A small image classifier, trained from scratch: patch size [4, 4], trained on Sentinel-2 satellite tiles (TerraMesh).
Rows from block 3 of a small image classifier, named by matrix and row number. Rows with one number within an expert belong to one neuron, the router's apart. Each number is 200 + 40 x the weight over its row's rms, rounded and kept within 0 to 999. All counts start at 0. After the name is the row's rms in percent of the matrix's.
Before each expert's rows are labels from the 100 images, of 14848, where the router gives the expert most weight on average: "peak at" is the part of the image that holds the peak. Only what is clearly more common there than usual is listed. The data: Sentinel-2 satellite tiles (TerraMesh).
# router: router (model.blocks.3.mlp.router.weight, 64x160, trained with AdamW), inputs 120-159
# gate: expert gate (model.blocks.3.mlp.gate, 64x160x160), inputs 120-159
# up: expert up (model.blocks.3.mlp.up, 64x160x160), inputs 120-159
# down: expert down (model.blocks.3.mlp.down, 64x160x160, transposed), outputs 120-159

# expert 16
peak at: bottom left
router.16,107,242,198,191,222,189,197,244,242,245,227,260,237,230,228,251,163,224,210,187,175,207,151,230,203,142,262,140,162,168,198,240,233,204,203,124,199,121,242,298,228
gate.0,158,194,206,209,294,217,173,243,193,231,157,272,193,241,194,258,142,232,236,182,162,130,187,237,176,186,152,173,184,268,190,204,198,209,246,169,237,122,247,214,146
up.0,177,241,202,163,324,174,163,198,245,238,158,276,194,244,226,264,117,207,196,174,134,190,155,217,209,177,189,136,201,197,202,228,218,141,249,161,268,149,258,266,141
down.0,123,192,212,213,300,224,239,228,226,262,163,188,195,213,174,243,213,177,158,168,167,215,305,199,227,195,248,257,183,234,194,219,179,176,144,215,184,209,173,265,196
gate.1,105,213,139,177,203,210,181,114,190,236,244,195,186,150,197,209,215,208,131,154,199,223,141,249,157,234,289,254,166,193,126,179,200,211,196,162,180,139,218,275,161
up.1,107,174,268,208,216,171,232,235,140,192,202,183,213,156,257,148,238,191,207,183,187,161,223,206,134,221,183,226,215,181,213,198,211,190,289,207,169,209,185,187,248
down.1,094,197,153,202,205,253,196,229,288,181,198,227,178,238,212,168,165,265,238,247,162,197,170,167,216,197,197,173,157,235,206,204,203,177,212,211,160,246,167,179,143
gate.2,068,140,196,178,174,170,164,130,272,171,157,194,190,222,130,166,202,157,164,203,150,204,227,204,205,262,219,214,266,205,217,174,195,133,138,226,196,176,209,129,175
up.2,065,237,122,155,201,128,153,176,165,119,163,203,236,149,245,218,192,170,160,227,235,255,211,176,166,182,215,258,235,199,183,182,179,218,170,175,160,154,224,175,165
down.2,090,211,194,299,250,215,135,199,135,155,164,221,219,254,152,183,171,235,230,198,175,199,232,156,136,174,233,172,162,204,198,195,163,200,241,262,288,151,206,133,198
gate.3,087,191,162,221,215,235,168,250,131,276,190,168,277,190,262,258,273,209,167,166,242,215,207,220,212,166,211,203,210,209,177,173,272,188,188,189,147,207,164,240,286
up.3,079,188,124,244,210,244,173,233,148,265,191,149,276,144,221,242,277,208,192,187,220,249,204,251,196,187,208,227,197,261,164,139,309,199,143,164,165,222,191,245,239
down.3,089,164,194,237,218,222,230,168,190,216,113,159,228,250,208,152,176,217,156,228,171,187,273,211,170,141,201,240,250,210,199,223,191,179,134,241,221,206,196,191,173
gate.4,132,211,105,180,217,90,204,147,220,198,194,165,227,131,122,221,194,176,196,240,226,201,106,302,151,204,211,234,247,116,188,182,220,259,192,213,188,133,206,227,171
up.4,133,193,146,196,237,111,189,154,215,234,194,168,216,129,89,208,187,166,207,225,224,198,102,322,153,234,210,205,241,136,205,176,200,277,202,196,203,120,222,236,203
down.4,116,206,173,178,224,245,229,189,272,251,192,156,194,161,226,142,150,185,139,138,238,279,232,248,204,197,218,316,205,231,212,207,186,250,214,207,205,166,189,289,173
gate.5,071,180,196,210,134,123,241,177,213,184,228,225,218,142,157,206,226,93,184,237,214,97,232,212,138,177,155,201,246,191,218,201,146,313,239,245,179,203,155,152,217
up.5,073,270,279,261,164,222,280,200,261,247,220,185,194,142,217,200,210,254,186,212,192,232,139,170,273,205,195,136,180,212,161,179,195,236,139,166,190,280,205,202,241
down.5,102,185,199,187,178,93,153,212,179,196,160,212,274,196,134,223,247,226,220,222,210,154,144,212,187,204,191,173,207,206,197,212,257,218,146,290,152,134,152,173,263
gate.6,074,229,267,222,204,234,206,202,152,177,138,211,203,203,197,131,279,215,169,246,206,195,223,187,199,176,158,221,202,238,180,185,167,197,204,267,194,284,123,131,146
up.6,060,281,219,173,162,162,246,164,257,155,211,223,253,197,269,163,174,180,191,243,213,249,202,111,284,180,221,175,178,152,111,214,167,150,169,186,235,249,182,204,139
down.6,091,200,192,164,152,206,130,192,279,183,195,169,196,194,217,257,215,190,191,204,127,210,200,231,138,235,202,229,190,176,197,109,198,248,156,246,188,69,175,171,203
gate.7,089,117,206,262,149,174,243,186,177,195,205,193,146,175,160,130,159,176,208,215,282,228,190,184,224,237,249,186,201,221,161,162,182,267,151,267,187,217,145,236,187
up.7,078,287,226,146,223,238,204,168,199,197,199,174,206,162,228,189,222,239,199,204,205,188,228,198,244,155,203,222,165,186,256,234,134,165,255,234,197,237,185,118,211
down.7,095,193,216,195,150,262,187,208,220,214,177,228,319,270,207,224,227,211,213,228,121,165,152,212,200,234,191,240,186,212,212,234,182,165,190,233,162,245,177,214,123
gate.8,097,253,212,153,237,176,256,159,187,224,259,218,154,239,130,134,139,257,164,214,156,152,187,184,268,204,147,157,170,220,215,272,157,122,194,246,194,232,168,164,154
up.8,108,261,186,147,250,213,222,203,244,225,216,256,144,210,121,177,104,253,141,219,148,145,168,191,225,221,233,159,193,218,275,281,182,206,209,203,293,203,242,244,144
down.8,104,216,253,213,235,205,204,212,260,113,234,144,232,141,166,147,182,312,165,203,245,225,186,141,190,145,174,199,234,262,133,213,239,200,259,219,169,207,220,159,223
gate.9,081,209,196,210,180,204,230,162,217,195,205,232,137,135,197,164,204,225,211,106,165,170,199,220,156,223,219,250,123,178,146,175,188,206,182,176,165,302,213,196,126
up.9,099,196,266,168,196,124,209,122,255,210,259,249,137,208,202,207,148,202,233,226,204,208,164,202,232,194,132,180,193,178,163,270,157,227,277,203,239,230,215,183,166
down.9,095,160,226,255,149,236,172,209,214,180,239,78,263,214,267,130,171,187,169,259,240,108,288,229,284,239,215,178,223,217,229,163,174,237,193,179,250,157,188,142,262
gate.10,090,203,148,224,219,262,255,240,184,177,221,143,156,196,139,202,224,235,174,193,222,163,251,210,190,240,247,184,219,179,211,138,124,240,150,237,140,178,159,234,189
up.10,098,151,240,294,165,252,217,202,169,265,260,214,104,171,202,157,235,247,215,218,169,148,211,190,187,164,226,232,157,218,180,193,173,238,191,152,159,222,207,190,260
down.10,107,169,160,128,177,165,197,147,159,226,253,167,325,197,171,199,193,179,246,217,269,197,186,291,172,164,211,148,252,231,233,214,138,201,210,270,223,169,141,178,243
gate.11,071,214,194,161,200,260,307,179,230,171,141,207,128,155,208,110,156,235,186,165,250,181,249,143,199,274,128,152,202,163,234,211,144,231,246,258,141,227,173,214,193
up.11,067,197,194,174,170,218,195,178,219,117,168,189,144,145,144,184,205,164,143,204,223,225,275,228,174,210,205,184,273,243,169,150,149,222,251,231,137,156,196,175,187
down.11,101,252,185,190,210,273,235,238,190,122,200,198,208,175,251,71,139,226,179,215,227,146,225,216,122,181,193,162,217,151,164,169,205,228,223,192,308,178,177,157,121
gate.12,087,127,161,251,133,184,111,173,181,182,164,243,265,185,202,195,196,229,294,223,197,178,206,243,77,222,213,213,166,272,166,146,229,300,187,181,187,205,234,179,176
up.12,093,205,148,211,192,178,114,214,206,215,168,216,294,192,242,234,204,230,276,240,236,201,163,218,128,214,215,194,173,200,187,219,253,237,190,168,221,161,231,226,216
down.12,106,220,183,198,254,200,185,222,231,217,135,189,198,212,186,246,196,258,192,204,110,221,249,179,222,234,236,279,173,162,215,264,192,200,165,187,237,203,217,282,147

# expert 17
peak at: centre
router.17,100,191,262,133,178,225,200,192,218,233,223,256,271,247,220,171,151,253,131,149,190,221,207,183,202,272,264,149,162,181,209,246,251,112,168,261,238,245,176,198,227
gate.0,072,277,200,172,254,177,202,170,212,209,235,248,194,231,228,215,215,184,193,189,250,133,256,133,193,216,170,190,229,128,267,214,196,105,231,200,237,193,235,222,289
up.0,082,150,225,209,248,199,226,279,218,159,157,158,272,228,264,235,204,165,201,216,199,133,218,239,243,219,230,236,188,289,151,295,220,160,142,208,231,225,193,128,275
down.0,086,169,230,209,242,161,167,173,190,234,209,198,199,252,83,170,222,183,161,156,178,263,194,205,174,201,140,229,71,249,206,161,204,243,145,217,187,221,197,240,187
gate.1,084,226,181,181,236,175,217,199,206,189,215,226,154,180,273,218,235,168,162,199,218,180,166,74,180,181,176,217,215,161,156,242,156,188,202,196,165,218,197,161,157
up.1,079,163,182,190,209,267,227,187,216,171,169,188,234,163,182,173,220,149,205,176,168,166,208,217,170,262,179,212,175,169,238,166,221,219,246,212,109,250,173,206,233
down.1,087,205,267,224,178,190,158,242,217,248,196,248,177,274,203,231,169,215,222,214,181,211,146,162,234,115,191,179,313,148,178,203,195,144,224,191,160,182,213,113,179
gate.2,111,184,205,171,264,237,195,145,238,197,197,207,127,196,235,201,198,209,172,185,168,203,199,172,166,174,193,206,213,85,167,144,232,204,190,203,200,189,213,214,131
up.2,102,155,283,99,193,261,173,145,238,239,227,236,192,231,242,215,181,189,170,181,188,215,246,175,233,179,196,187,182,174,159,213,247,238,84,188,244,196,230,156,198
down.2,097,162,195,195,219,176,134,162,201,279,186,213,155,204,168,279,237,95,206,150,137,157,223,231,157,224,238,206,212,187,209,171,213,169,159,73,243,208,298,187,180
gate.3,078,227,302,200,209,209,112,234,277,160,142,172,219,217,265,250,200,194,214,204,180,299,51,240,234,210,158,190,209,203,213,166,213,234,218,213,289,163,179,247,243
up.3,085,239,213,189,185,158,134,219,239,217,155,219,156,187,194,182,209,204,226,202,198,237,65,224,209,166,177,206,193,270,218,161,181,212,256,208,178,190,187,246,152
down.3,091,170,246,203,198,198,256,175,220,125,192,128,235,254,206,153,168,258,190,254,126,171,197,228,193,240,154,209,110,242,216,191,170,214,154,198,215,276,156,237,279
gate.4,075,212,131,170,152,203,223,239,150,141,113,164,196,188,248,216,238,152,190,235,207,122,181,238,192,137,204,235,258,221,264,221,199,279,229,165,229,174,239,259,139
up.4,066,180,188,177,125,225,143,231,202,213,171,260,197,231,260,214,207,207,190,175,216,224,152,239,166,269,237,210,134,262,161,296,192,249,226,219,258,114,198,201,269
down.4,093,182,213,241,123,180,159,204,191,230,182,159,218,237,209,212,223,258,253,149,230,304,197,232,175,191,162,95,157,205,223,205,144,230,202,243,220,202,197,258,236
gate.5,098,189,171,233,267,203,192,191,224,240,216,215,148,197,257,182,227,187,197,226,167,179,197,221,238,111,182,219,216,230,170,182,172,193,231,143,175,153,264,226,103
up.5,085,198,201,250,168,179,233,192,195,124,194,124,253,173,123,144,177,140,242,211,232,164,209,219,159,201,166,201,229,163,240,189,185,257,171,222,181,209,167,207,186
down.5,104,152,194,218,200,143,294,245,167,113,213,156,241,229,196,127,187,192,216,223,196,256,145,214,141,196,181,190,87,226,173,287,135,193,193,359,158,246,177,194,187
gate.6,104,173,126,216,240,182,241,243,180,156,158,145,155,138,256,259,292,145,248,260,205,170,168,209,205,164,154,262,257,218,244,170,156,224,209,134,166,161,257,226,262
up.6,074,256,156,251,234,155,245,210,175,148,186,151,196,132,225,171,191,205,191,218,175,252,187,283,169,188,164,227,258,231,236,258,189,176,250,134,147,177,269,214,160
down.6,102,229,234,248,153,205,189,182,193,138,214,183,231,216,233,208,171,182,207,191,124,227,250,138,185,251,191,228,188,185,203,178,203,255,146,226,229,195,235,252,190
gate.7,099,191,119,250,249,167,248,223,200,148,201,196,173,146,219,211,252,153,237,220,179,169,209,202,126,182,204,235,240,268,208,179,143,261,258,155,155,193,238,255,217
up.7,074,225,246,219,150,273,193,141,243,188,210,207,203,216,255,171,201,235,229,215,145,229,228,171,240,184,145,165,214,181,201,162,226,223,245,188,192,173,222,186,160
down.7,090,223,278,153,209,225,208,131,214,99,239,144,198,141,179,180,132,251,176,272,172,209,205,183,180,195,200,212,159,179,210,186,211,208,190,270,178,226,178,204,251
gate.8,092,122,196,163,215,205,197,184,188,203,184,214,153,209,211,263,187,157,225,208,173,170,167,192,258,202,238,205,269,186,234,181,202,159,230,191,191,207,208,229,195
up.8,078,251,185,194,153,201,264,182,140,150,232,152,245,149,219,247,241,174,263,187,230,260,203,229,174,163,146,226,168,115,200,117,156,191,164,223,124,169,149,262,197
down.8,098,174,205,226,214,221,129,251,175,230,164,239,165,233,178,104,163,225,172,214,268,149,197,187,208,201,200,198,172,169,180,181,167,192,140,148,217,263,237,220,256
gate.9,098,232,135,230,233,161,246,258,141,157,162,135,178,141,244,233,272,177,230,274,199,230,154,234,214,134,135,255,261,202,244,208,161,262,226,120,195,172,278,241,185
up.9,058,198,161,150,197,82,135,281,176,201,210,243,201,191,251,122,232,168,191,216,220,209,208,153,117,179,93,257,162,212,152,226,225,170,177,189,227,256,214,264,163
down.9,082,212,192,163,171,194,153,155,245,183,227,139,220,187,273,206,207,195,262,198,249,271,274,199,230,220,212,157,189,231,213,220,223,245,250,174,244,155,196,248,206
gate.10,112,217,163,251,198,120,243,231,169,162,196,145,176,144,209,238,234,143,237,262,235,212,213,240,199,172,162,237,247,237,232,184,138,255,209,138,228,186,246,224,153
up.10,088,187,173,263,235,227,170,243,211,132,156,188,200,162,268,235,232,150,252,244,183,200,180,219,212,175,188,248,210,167,187,231,168,242,200,155,243,170,252,242,205
down.10,106,213,233,238,142,210,228,129,266,186,192,182,172,198,200,242,177,261,228,254,167,260,84,198,221,147,191,175,145,255,217,220,163,207,200,255,254,202,219,229,207
gate.11,088,187,138,198,244,123,280,206,163,179,158,162,214,151,275,234,228,140,194,210,205,214,213,242,217,208,134,242,235,128,229,238,177,160,217,155,253,227,241,269,202
up.11,077,214,174,218,165,252,128,254,169,236,193,158,175,202,182,215,203,214,218,222,202,214,215,202,226,192,203,181,204,266,174,200,210,231,135,159,167,227,225,182,183
down.11,089,148,223,169,168,201,285,228,190,179,226,187,198,148,202,192,110,179,148,173,188,207,197,185,206,213,264,190,172,259,207,275,245,170,112,233,223,173,189,236,241
gate.12,090,239,202,170,136,193,158,269,189,182,263,177,249,202,224,182,176,180,222,215,180,155,254,162,199,170,129,164,204,219,218,256,217,196,143,195,218,220,190,182,243
up.12,086,252,191,174,193,135,200,184,232,218,270,223,224,226,224,266,180,180,178,204,195,106,214,123,223,217,213,190,253,175,167,191,180,201,204,174,269,188,241,202,165
down.12,100,178,182,211,205,229,185,178,202,224,189,115,184,147,224,228,234,167,231,231,216,270,225,186,210,145,192,245,149,191,235,195,220,283,210,232,189,125,276,154,170

# expert 61
peak at: top right
router.61,102,229,225,156,186,231,228,257,150,247,190,248,240,239,185,243,200,289,195,128,264,192,206,190,220,230,240,133,133,231,229,248,211,148,195,233,212,228,185,195,277
gate.0,092,185,90,270,263,258,192,231,201,179,192,189,190,193,218,263,212,171,207,213,232,257,149,201,199,135,223,221,200,175,206,226,151,214,212,198,179,149,197,291,193
up.0,087,251,197,135,156,194,222,222,167,208,212,185,272,186,111,175,219,245,195,224,162,165,301,209,174,234,168,222,230,158,155,167,226,213,133,185,135,168,213,193,209
down.0,093,211,163,183,206,185,274,232,213,252,182,183,189,184,139,217,253,115,240,199,236,155,192,139,267,196,183,192,283,199,163,115,212,257,237,138,203,264,184,82,174
gate.1,091,204,202,180,225,181,209,227,223,147,159,198,169,170,270,196,297,184,234,269,120,192,224,169,228,126,160,257,256,149,177,169,226,130,217,148,219,193,264,156,158
up.1,066,86,220,145,191,181,183,297,158,212,193,164,206,187,174,252,171,129,153,218,199,129,210,262,202,220,250,200,180,222,209,285,147,223,180,181,262,220,211,204,221
down.1,089,213,229,249,199,195,195,131,175,213,169,234,168,222,248,223,174,234,248,265,152,224,160,238,175,201,236,188,134,224,218,178,206,183,203,300,194,233,215,185,242
gate.2,090,226,222,193,263,135,265,218,176,200,238,206,263,158,212,202,178,207,239,226,210,229,221,177,248,152,217,230,211,187,212,148,165,261,230,170,162,281,209,195,168
up.2,111,196,200,219,185,249,194,193,219,172,203,179,167,217,186,167,182,255,220,219,166,227,219,157,239,154,146,173,211,178,202,159,263,173,201,204,218,177,212,176,214
down.2,105,193,203,235,250,116,129,255,232,208,219,183,171,239,172,185,194,181,157,218,209,205,238,235,210,147,237,159,213,178,180,199,203,164,177,194,235,144,168,247,191
gate.3,082,217,142,139,215,124,149,204,255,186,140,199,199,174,229,147,174,147,205,255,195,196,112,218,215,151,227,239,244,201,243,246,159,183,222,166,269,139,237,187,150
up.3,060,243,232,141,252,201,208,147,216,208,250,192,215,176,187,137,196,247,244,208,173,131,279,179,245,147,150,162,201,203,239,228,176,250,149,188,185,171,217,170,179
down.3,088,201,199,201,238,240,245,222,160,206,257,194,241,213,201,249,214,201,197,201,186,198,237,167,174,201,137,224,231,200,215,136,197,229,112,194,115,214,212,200,188
gate.4,113,223,212,132,208,181,167,225,224,153,184,199,233,227,194,186,141,158,145,221,215,153,101,165,191,219,249,181,184,206,262,239,263,104,190,245,276,209,157,188,208
up.4,115,157,238,217,213,231,157,207,203,186,178,192,186,211,171,133,263,224,253,214,167,260,271,192,197,166,122,225,204,234,192,155,179,235,203,164,157,194,243,116,187
down.4,106,178,193,244,241,158,187,263,160,205,157,139,212,230,183,250,134,130,145,222,204,170,222,284,143,172,163,161,187,193,329,160,249,251,191,257,208,220,259,172,174
gate.5,082,238,145,173,184,198,186,231,271,159,308,157,178,158,179,204,205,224,151,201,202,245,107,232,217,177,257,196,213,184,218,204,191,177,228,199,208,135,196,236,189
up.5,083,197,175,184,310,198,295,250,255,229,171,205,212,214,208,168,244,241,240,245,168,137,212,139,240,223,118,212,234,157,184,150,173,223,237,167,192,132,244,215,206
down.5,106,160,184,249,197,226,287,202,192,148,191,145,204,160,239,221,236,154,223,184,197,253,241,145,203,268,135,174,201,177,251,54,191,266,203,240,164,137,186,203,216
gate.6,087,147,175,138,225,182,203,158,239,177,154,149,172,167,155,166,197,141,202,236,152,242,204,198,249,174,200,265,259,151,221,218,224,257,211,139,253,183,274,142,126
up.6,085,172,117,216,205,234,205,182,165,149,159,157,206,199,231,231,191,137,150,176,190,201,169,194,155,236,180,271,187,121,237,258,238,194,177,215,228,231,186,278,153
down.6,100,221,193,175,154,192,154,162,222,206,211,222,241,258,149,162,214,239,219,221,197,164,180,242,188,221,261,210,210,197,137,257,199,127,232,132,238,163,219,175,232
gate.7,159,217,157,287,230,161,218,248,138,208,186,220,192,247,267,155,192,180,211,271,254,117,178,153,131,182,166,181,198,238,160,147,207,196,183,215,213,184,190,211,223
up.7,209,228,191,235,210,213,229,231,145,231,205,249,209,251,241,157,155,256,242,236,237,119,198,127,127,206,168,151,169,233,166,147,226,168,196,242,173,227,166,213,236
down.7,124,167,226,179,189,189,235,187,200,261,242,274,183,247,222,216,166,249,302,215,207,221,171,185,197,174,188,228,137,269,213,176,212,243,234,288,187,149,278,169,203
gate.8,075,200,202,216,210,146,150,172,250,123,202,139,153,137,212,250,232,145,226,250,158,244,192,241,203,198,214,265,271,142,205,197,163,246,213,110,249,147,276,197,144
up.8,044,173,144,164,242,245,110,135,193,162,186,207,210,191,244,205,206,198,177,194,167,232,256,241,147,193,157,200,155,130,226,258,149,244,164,220,192,206,180,251,140
down.8,069,192,159,170,181,176,178,161,188,217,186,287,205,221,182,147,226,236,205,194,215,164,205,250,200,231,267,238,160,167,172,240,195,128,200,162,280,225,220,198,153
gate.9,074,177,163,185,176,143,170,219,234,149,179,130,174,141,214,213,242,151,237,250,159,223,161,243,222,183,226,255,281,195,189,157,205,217,214,126,261,169,267,176,169
up.9,048,205,93,225,133,260,138,224,205,173,199,124,192,258,230,185,157,223,177,182,196,274,178,265,164,176,177,196,148,249,227,211,239,161,197,276,238,191,146,242,208
down.9,077,175,129,197,164,175,171,194,206,252,223,197,223,223,109,139,235,190,174,194,209,123,160,192,273,222,280,188,195,194,207,246,206,184,230,153,221,232,209,195,238
gate.10,057,146,248,239,177,188,173,184,255,173,236,199,151,199,217,219,149,188,239,224,156,191,210,181,197,226,206,187,235,184,141,172,205,154,252,153,270,211,244,181,184
up.10,076,190,189,185,144,246,198,94,197,208,236,226,159,186,222,201,217,215,195,174,216,256,173,214,270,182,240,179,169,157,293,264,138,150,192,217,194,221,189,205,160
down.10,104,202,229,144,195,175,203,218,165,269,246,246,215,266,154,141,205,238,268,193,241,190,164,212,173,193,239,226,153,278,217,172,174,210,242,284,216,212,274,204,187
gate.11,103,176,157,228,191,181,141,183,267,134,257,154,110,139,185,183,196,144,234,243,155,199,226,225,185,130,212,240,251,182,217,143,177,224,234,136,217,137,271,211,148
up.11,086,167,220,219,143,231,203,261,180,170,258,222,151,235,204,215,208,199,195,156,231,112,247,144,117,221,198,206,154,254,165,157,250,224,170,254,183,247,147,217,264
down.11,086,220,123,210,188,214,115,221,185,214,183,215,146,196,158,164,215,170,142,175,243,233,162,257,242,202,250,237,232,204,231,229,218,199,217,172,272,224,196,198,163
gate.12,095,199,187,204,225,165,211,173,247,162,233,137,167,152,187,160,183,194,239,255,136,227,219,235,222,136,193,224,253,130,188,182,183,202,245,132,196,165,273,181,112
up.12,054,186,209,208,198,172,166,173,195,192,166,230,183,237,212,239,234,201,192,204,219,164,219,178,200,241,186,208,205,252,101,178,265,273,145,168,248,137,228,134,211
down.12,081,210,179,218,190,199,195,234,171,92,145,176,188,147,220,240,214,124,157,181,191,249,268,223,176,235,194,149,236,202,246,191,207,239,197,218,191,153,193,177,224

# expert 51
peak at: top right
router.51,087,165,225,203,201,170,174,256,209,254,207,191,253,202,301,195,272,203,183,129,220,228,143,217,166,242,245,241,101,242,178,244,279,163,156,129,257,174,279,220,257
gate.0,075,207,165,179,217,261,265,155,209,163,155,266,170,186,221,205,148,240,230,202,238,145,235,181,154,218,200,195,187,126,122,200,156,189,202,233,168,251,180,256,133
up.0,076,321,209,185,132,228,216,247,208,140,160,199,161,191,200,169,171,268,176,204,188,268,223,178,234,188,173,142,216,197,174,228,165,204,241,242,163,201,155,167,193
down.0,094,237,257,234,172,198,206,122,202,154,207,236,193,187,193,272,226,176,208,187,197,187,215,229,236,188,192,292,258,170,235,200,185,114,213,205,231,169,94,169,229
gate.1,168,195,211,229,136,138,148,222,135,242,203,219,215,133,186,206,266,222,204,170,183,179,157,255,137,233,193,220,155,265,196,208,250,213,208,180,224,231,210,229,273
up.1,194,194,171,196,246,287,256,153,257,162,235,167,164,236,202,191,159,170,207,235,210,230,242,158,246,151,200,204,234,164,204,178,155,200,200,215,149,158,191,164,133
down.1,106,226,249,227,245,214,139,210,175,205,262,105,220,228,203,131,188,195,167,231,211,245,104,232,125,162,186,156,181,232,222,199,218,209,129,265,194,260,270,225,238
gate.2,084,233,179,142,176,187,263,213,153,145,190,163,219,187,198,166,143,161,223,258,207,190,244,181,222,157,153,187,269,162,215,199,181,265,185,238,115,287,139,155,177
up.2,088,299,255,265,214,201,232,240,207,223,201,186,200,170,238,129,250,282,195,193,213,202,201,103,245,121,138,191,169,194,172,191,194,200,214,175,183,244,183,154,231
down.2,102,196,198,184,191,231,223,197,163,265,100,268,208,162,235,299,218,229,180,231,216,138,193,190,254,225,208,226,220,130,151,176,190,181,192,160,143,119,104,229,149
gate.3,071,198,190,234,231,205,227,192,140,154,278,177,166,213,208,146,197,247,197,257,159,147,283,161,161,209,141,201,230,225,193,134,147,188,234,244,164,260,169,223,181
up.3,064,232,213,212,203,234,162,252,203,212,216,238,255,178,262,197,233,241,198,200,249,142,177,224,189,209,183,143,178,249,223,134,199,271,229,181,209,251,218,184,224
down.3,090,283,232,172,230,107,191,189,134,271,205,180,212,280,166,225,195,200,282,166,162,216,213,224,187,227,193,198,197,124,272,236,170,167,180,188,208,185,216,236,219
gate.4,071,244,193,148,274,232,262,171,242,178,231,189,181,241,203,173,147,227,210,229,199,183,224,144,288,119,167,185,210,178,237,252,128,158,232,255,206,192,150,138,170
up.4,068,241,198,214,224,132,182,200,144,205,185,156,264,200,210,217,212,197,255,247,252,250,181,255,308,88,167,217,221,161,238,170,218,220,176,219,222,179,192,157,142
down.4,090,197,256,261,225,149,131,223,250,215,184,184,231,214,139,290,220,176,284,151,193,236,164,171,246,173,246,198,193,200,202,285,195,138,177,223,180,189,197,184,212
gate.5,093,189,196,187,211,270,243,211,168,128,146,216,218,226,233,152,178,223,199,274,186,162,261,125,167,119,125,186,242,201,245,171,168,269,261,253,142,199,169,142,168
up.5,094,128,236,215,237,188,168,196,312,214,107,274,158,162,182,213,226,193,140,177,179,235,198,212,129,257,211,218,215,189,175,189,239,189,271,186,257,125,255,235,211
down.5,105,212,146,152,222,213,220,208,221,187,240,149,112,220,204,181,154,185,147,172,164,167,204,259,167,187,201,202,217,191,214,219,225,230,206,131,204,219,285,238,230
gate.6,089,229,202,180,133,240,225,168,199,125,191,166,162,217,167,185,136,116,230,265,217,215,262,174,260,148,197,164,251,169,233,191,159,168,251,291,153,158,116,147,185
up.6,073,119,136,172,268,303,221,207,243,173,212,237,164,243,228,224,162,208,203,144,119,176,240,231,182,179,241,210,221,162,207,159,183,133,212,154,199,110,225,251,165
down.6,106,167,109,204,179,211,242,215,208,192,245,175,166,211,206,133,130,168,143,194,184,103,179,202,166,203,230,138,117,199,203,142,208,322,209,197,255,190,302,200,164
gate.7,143,195,199,263,125,234,195,186,184,212,220,146,128,186,153,190,240,279,163,184,223,242,225,194,187,268,272,223,177,255,225,163,221,235,113,188,155,175,236,189,179
up.7,160,207,162,156,272,241,183,210,218,208,263,232,229,211,242,199,178,165,235,202,173,151,188,201,226,138,163,128,226,194,194,219,166,208,265,214,209,172,157,227,223
down.7,123,142,184,212,267,220,202,238,162,183,241,168,162,237,171,208,198,300,99,161,230,232,205,218,159,231,222,210,214,233,156,162,227,233,171,194,163,212,214,234,200
gate.8,101,214,152,174,206,250,248,181,168,151,204,167,195,210,184,128,157,194,203,229,192,199,294,167,191,152,161,178,284,206,266,128,118,270,224,281,114,192,116,184,161
up.8,070,116,198,241,303,245,169,206,178,226,240,144,221,295,164,205,226,224,150,190,182,179,225,232,189,159,185,180,253,188,292,143,228,210,251,201,219,194,210,206,187
down.8,088,211,170,192,182,239,217,251,171,101,232,223,146,181,158,142,257,244,161,240,180,194,267,234,151,232,145,211,86,161,190,231,179,212,208,190,229,125,232,264,200
gate.9,079,243,170,187,177,179,203,212,191,164,159,217,210,165,201,131,154,243,234,219,208,211,204,208,215,180,130,154,196,171,228,214,166,220,226,196,150,245,192,221,134
up.9,089,172,200,193,256,276,206,243,188,203,174,151,203,271,180,158,184,197,202,185,186,254,228,196,222,225,265,171,178,188,266,258,200,263,101,192,211,171,216,188,244
down.9,091,207,195,235,245,193,217,270,242,226,128,253,190,163,152,219,215,213,170,225,225,121,173,223,175,215,237,172,184,191,144,172,207,245,186,203,233,162,186,178,221
gate.10,097,225,207,241,198,189,175,136,188,218,194,218,120,183,176,158,202,231,186,182,180,178,169,188,148,267,192,211,167,186,157,178,225,271,186,190,227,333,242,190,222
up.10,100,200,202,250,224,310,141,135,233,222,220,203,106,195,192,190,201,270,219,191,124,187,212,208,132,239,175,183,172,240,167,147,225,242,176,145,221,227,274,240,235
down.10,093,137,103,268,110,153,220,180,157,305,170,213,167,191,138,158,186,137,212,199,232,107,201,206,277,167,235,186,152,127,185,155,191,197,243,198,233,233,211,140,239
gate.11,083,192,125,189,218,154,225,238,137,175,241,113,245,215,185,218,151,116,204,222,216,177,208,174,222,144,192,186,253,139,221,247,215,205,200,242,172,236,162,207,229
up.11,083,293,203,269,196,192,248,184,182,204,227,184,177,150,219,209,211,176,173,174,243,206,207,181,178,227,208,228,224,140,158,163,130,198,246,177,202,210,181,262,255
down.11,102,160,261,241,201,245,189,175,196,207,215,187,228,169,225,185,200,146,224,183,171,271,181,196,160,207,190,249,224,250,269,214,229,169,208,105,202,267,141,202,257
gate.12,125,197,274,160,294,236,165,183,226,218,189,268,188,302,241,163,169,224,194,197,181,144,215,165,218,235,217,117,183,229,188,262,209,127,183,240,236,197,179,150,220
up.12,135,199,286,168,281,260,182,192,226,224,184,281,189,288,279,221,166,226,177,167,197,162,205,167,213,222,214,116,165,257,172,288,221,114,162,215,247,157,190,174,226
down.12,116,208,230,177,233,171,173,229,162,143,200,197,239,180,231,226,224,141,167,209,178,160,244,215,198,218,182,189,233,166,258,180,177,208,196,110,191,196,244,215,209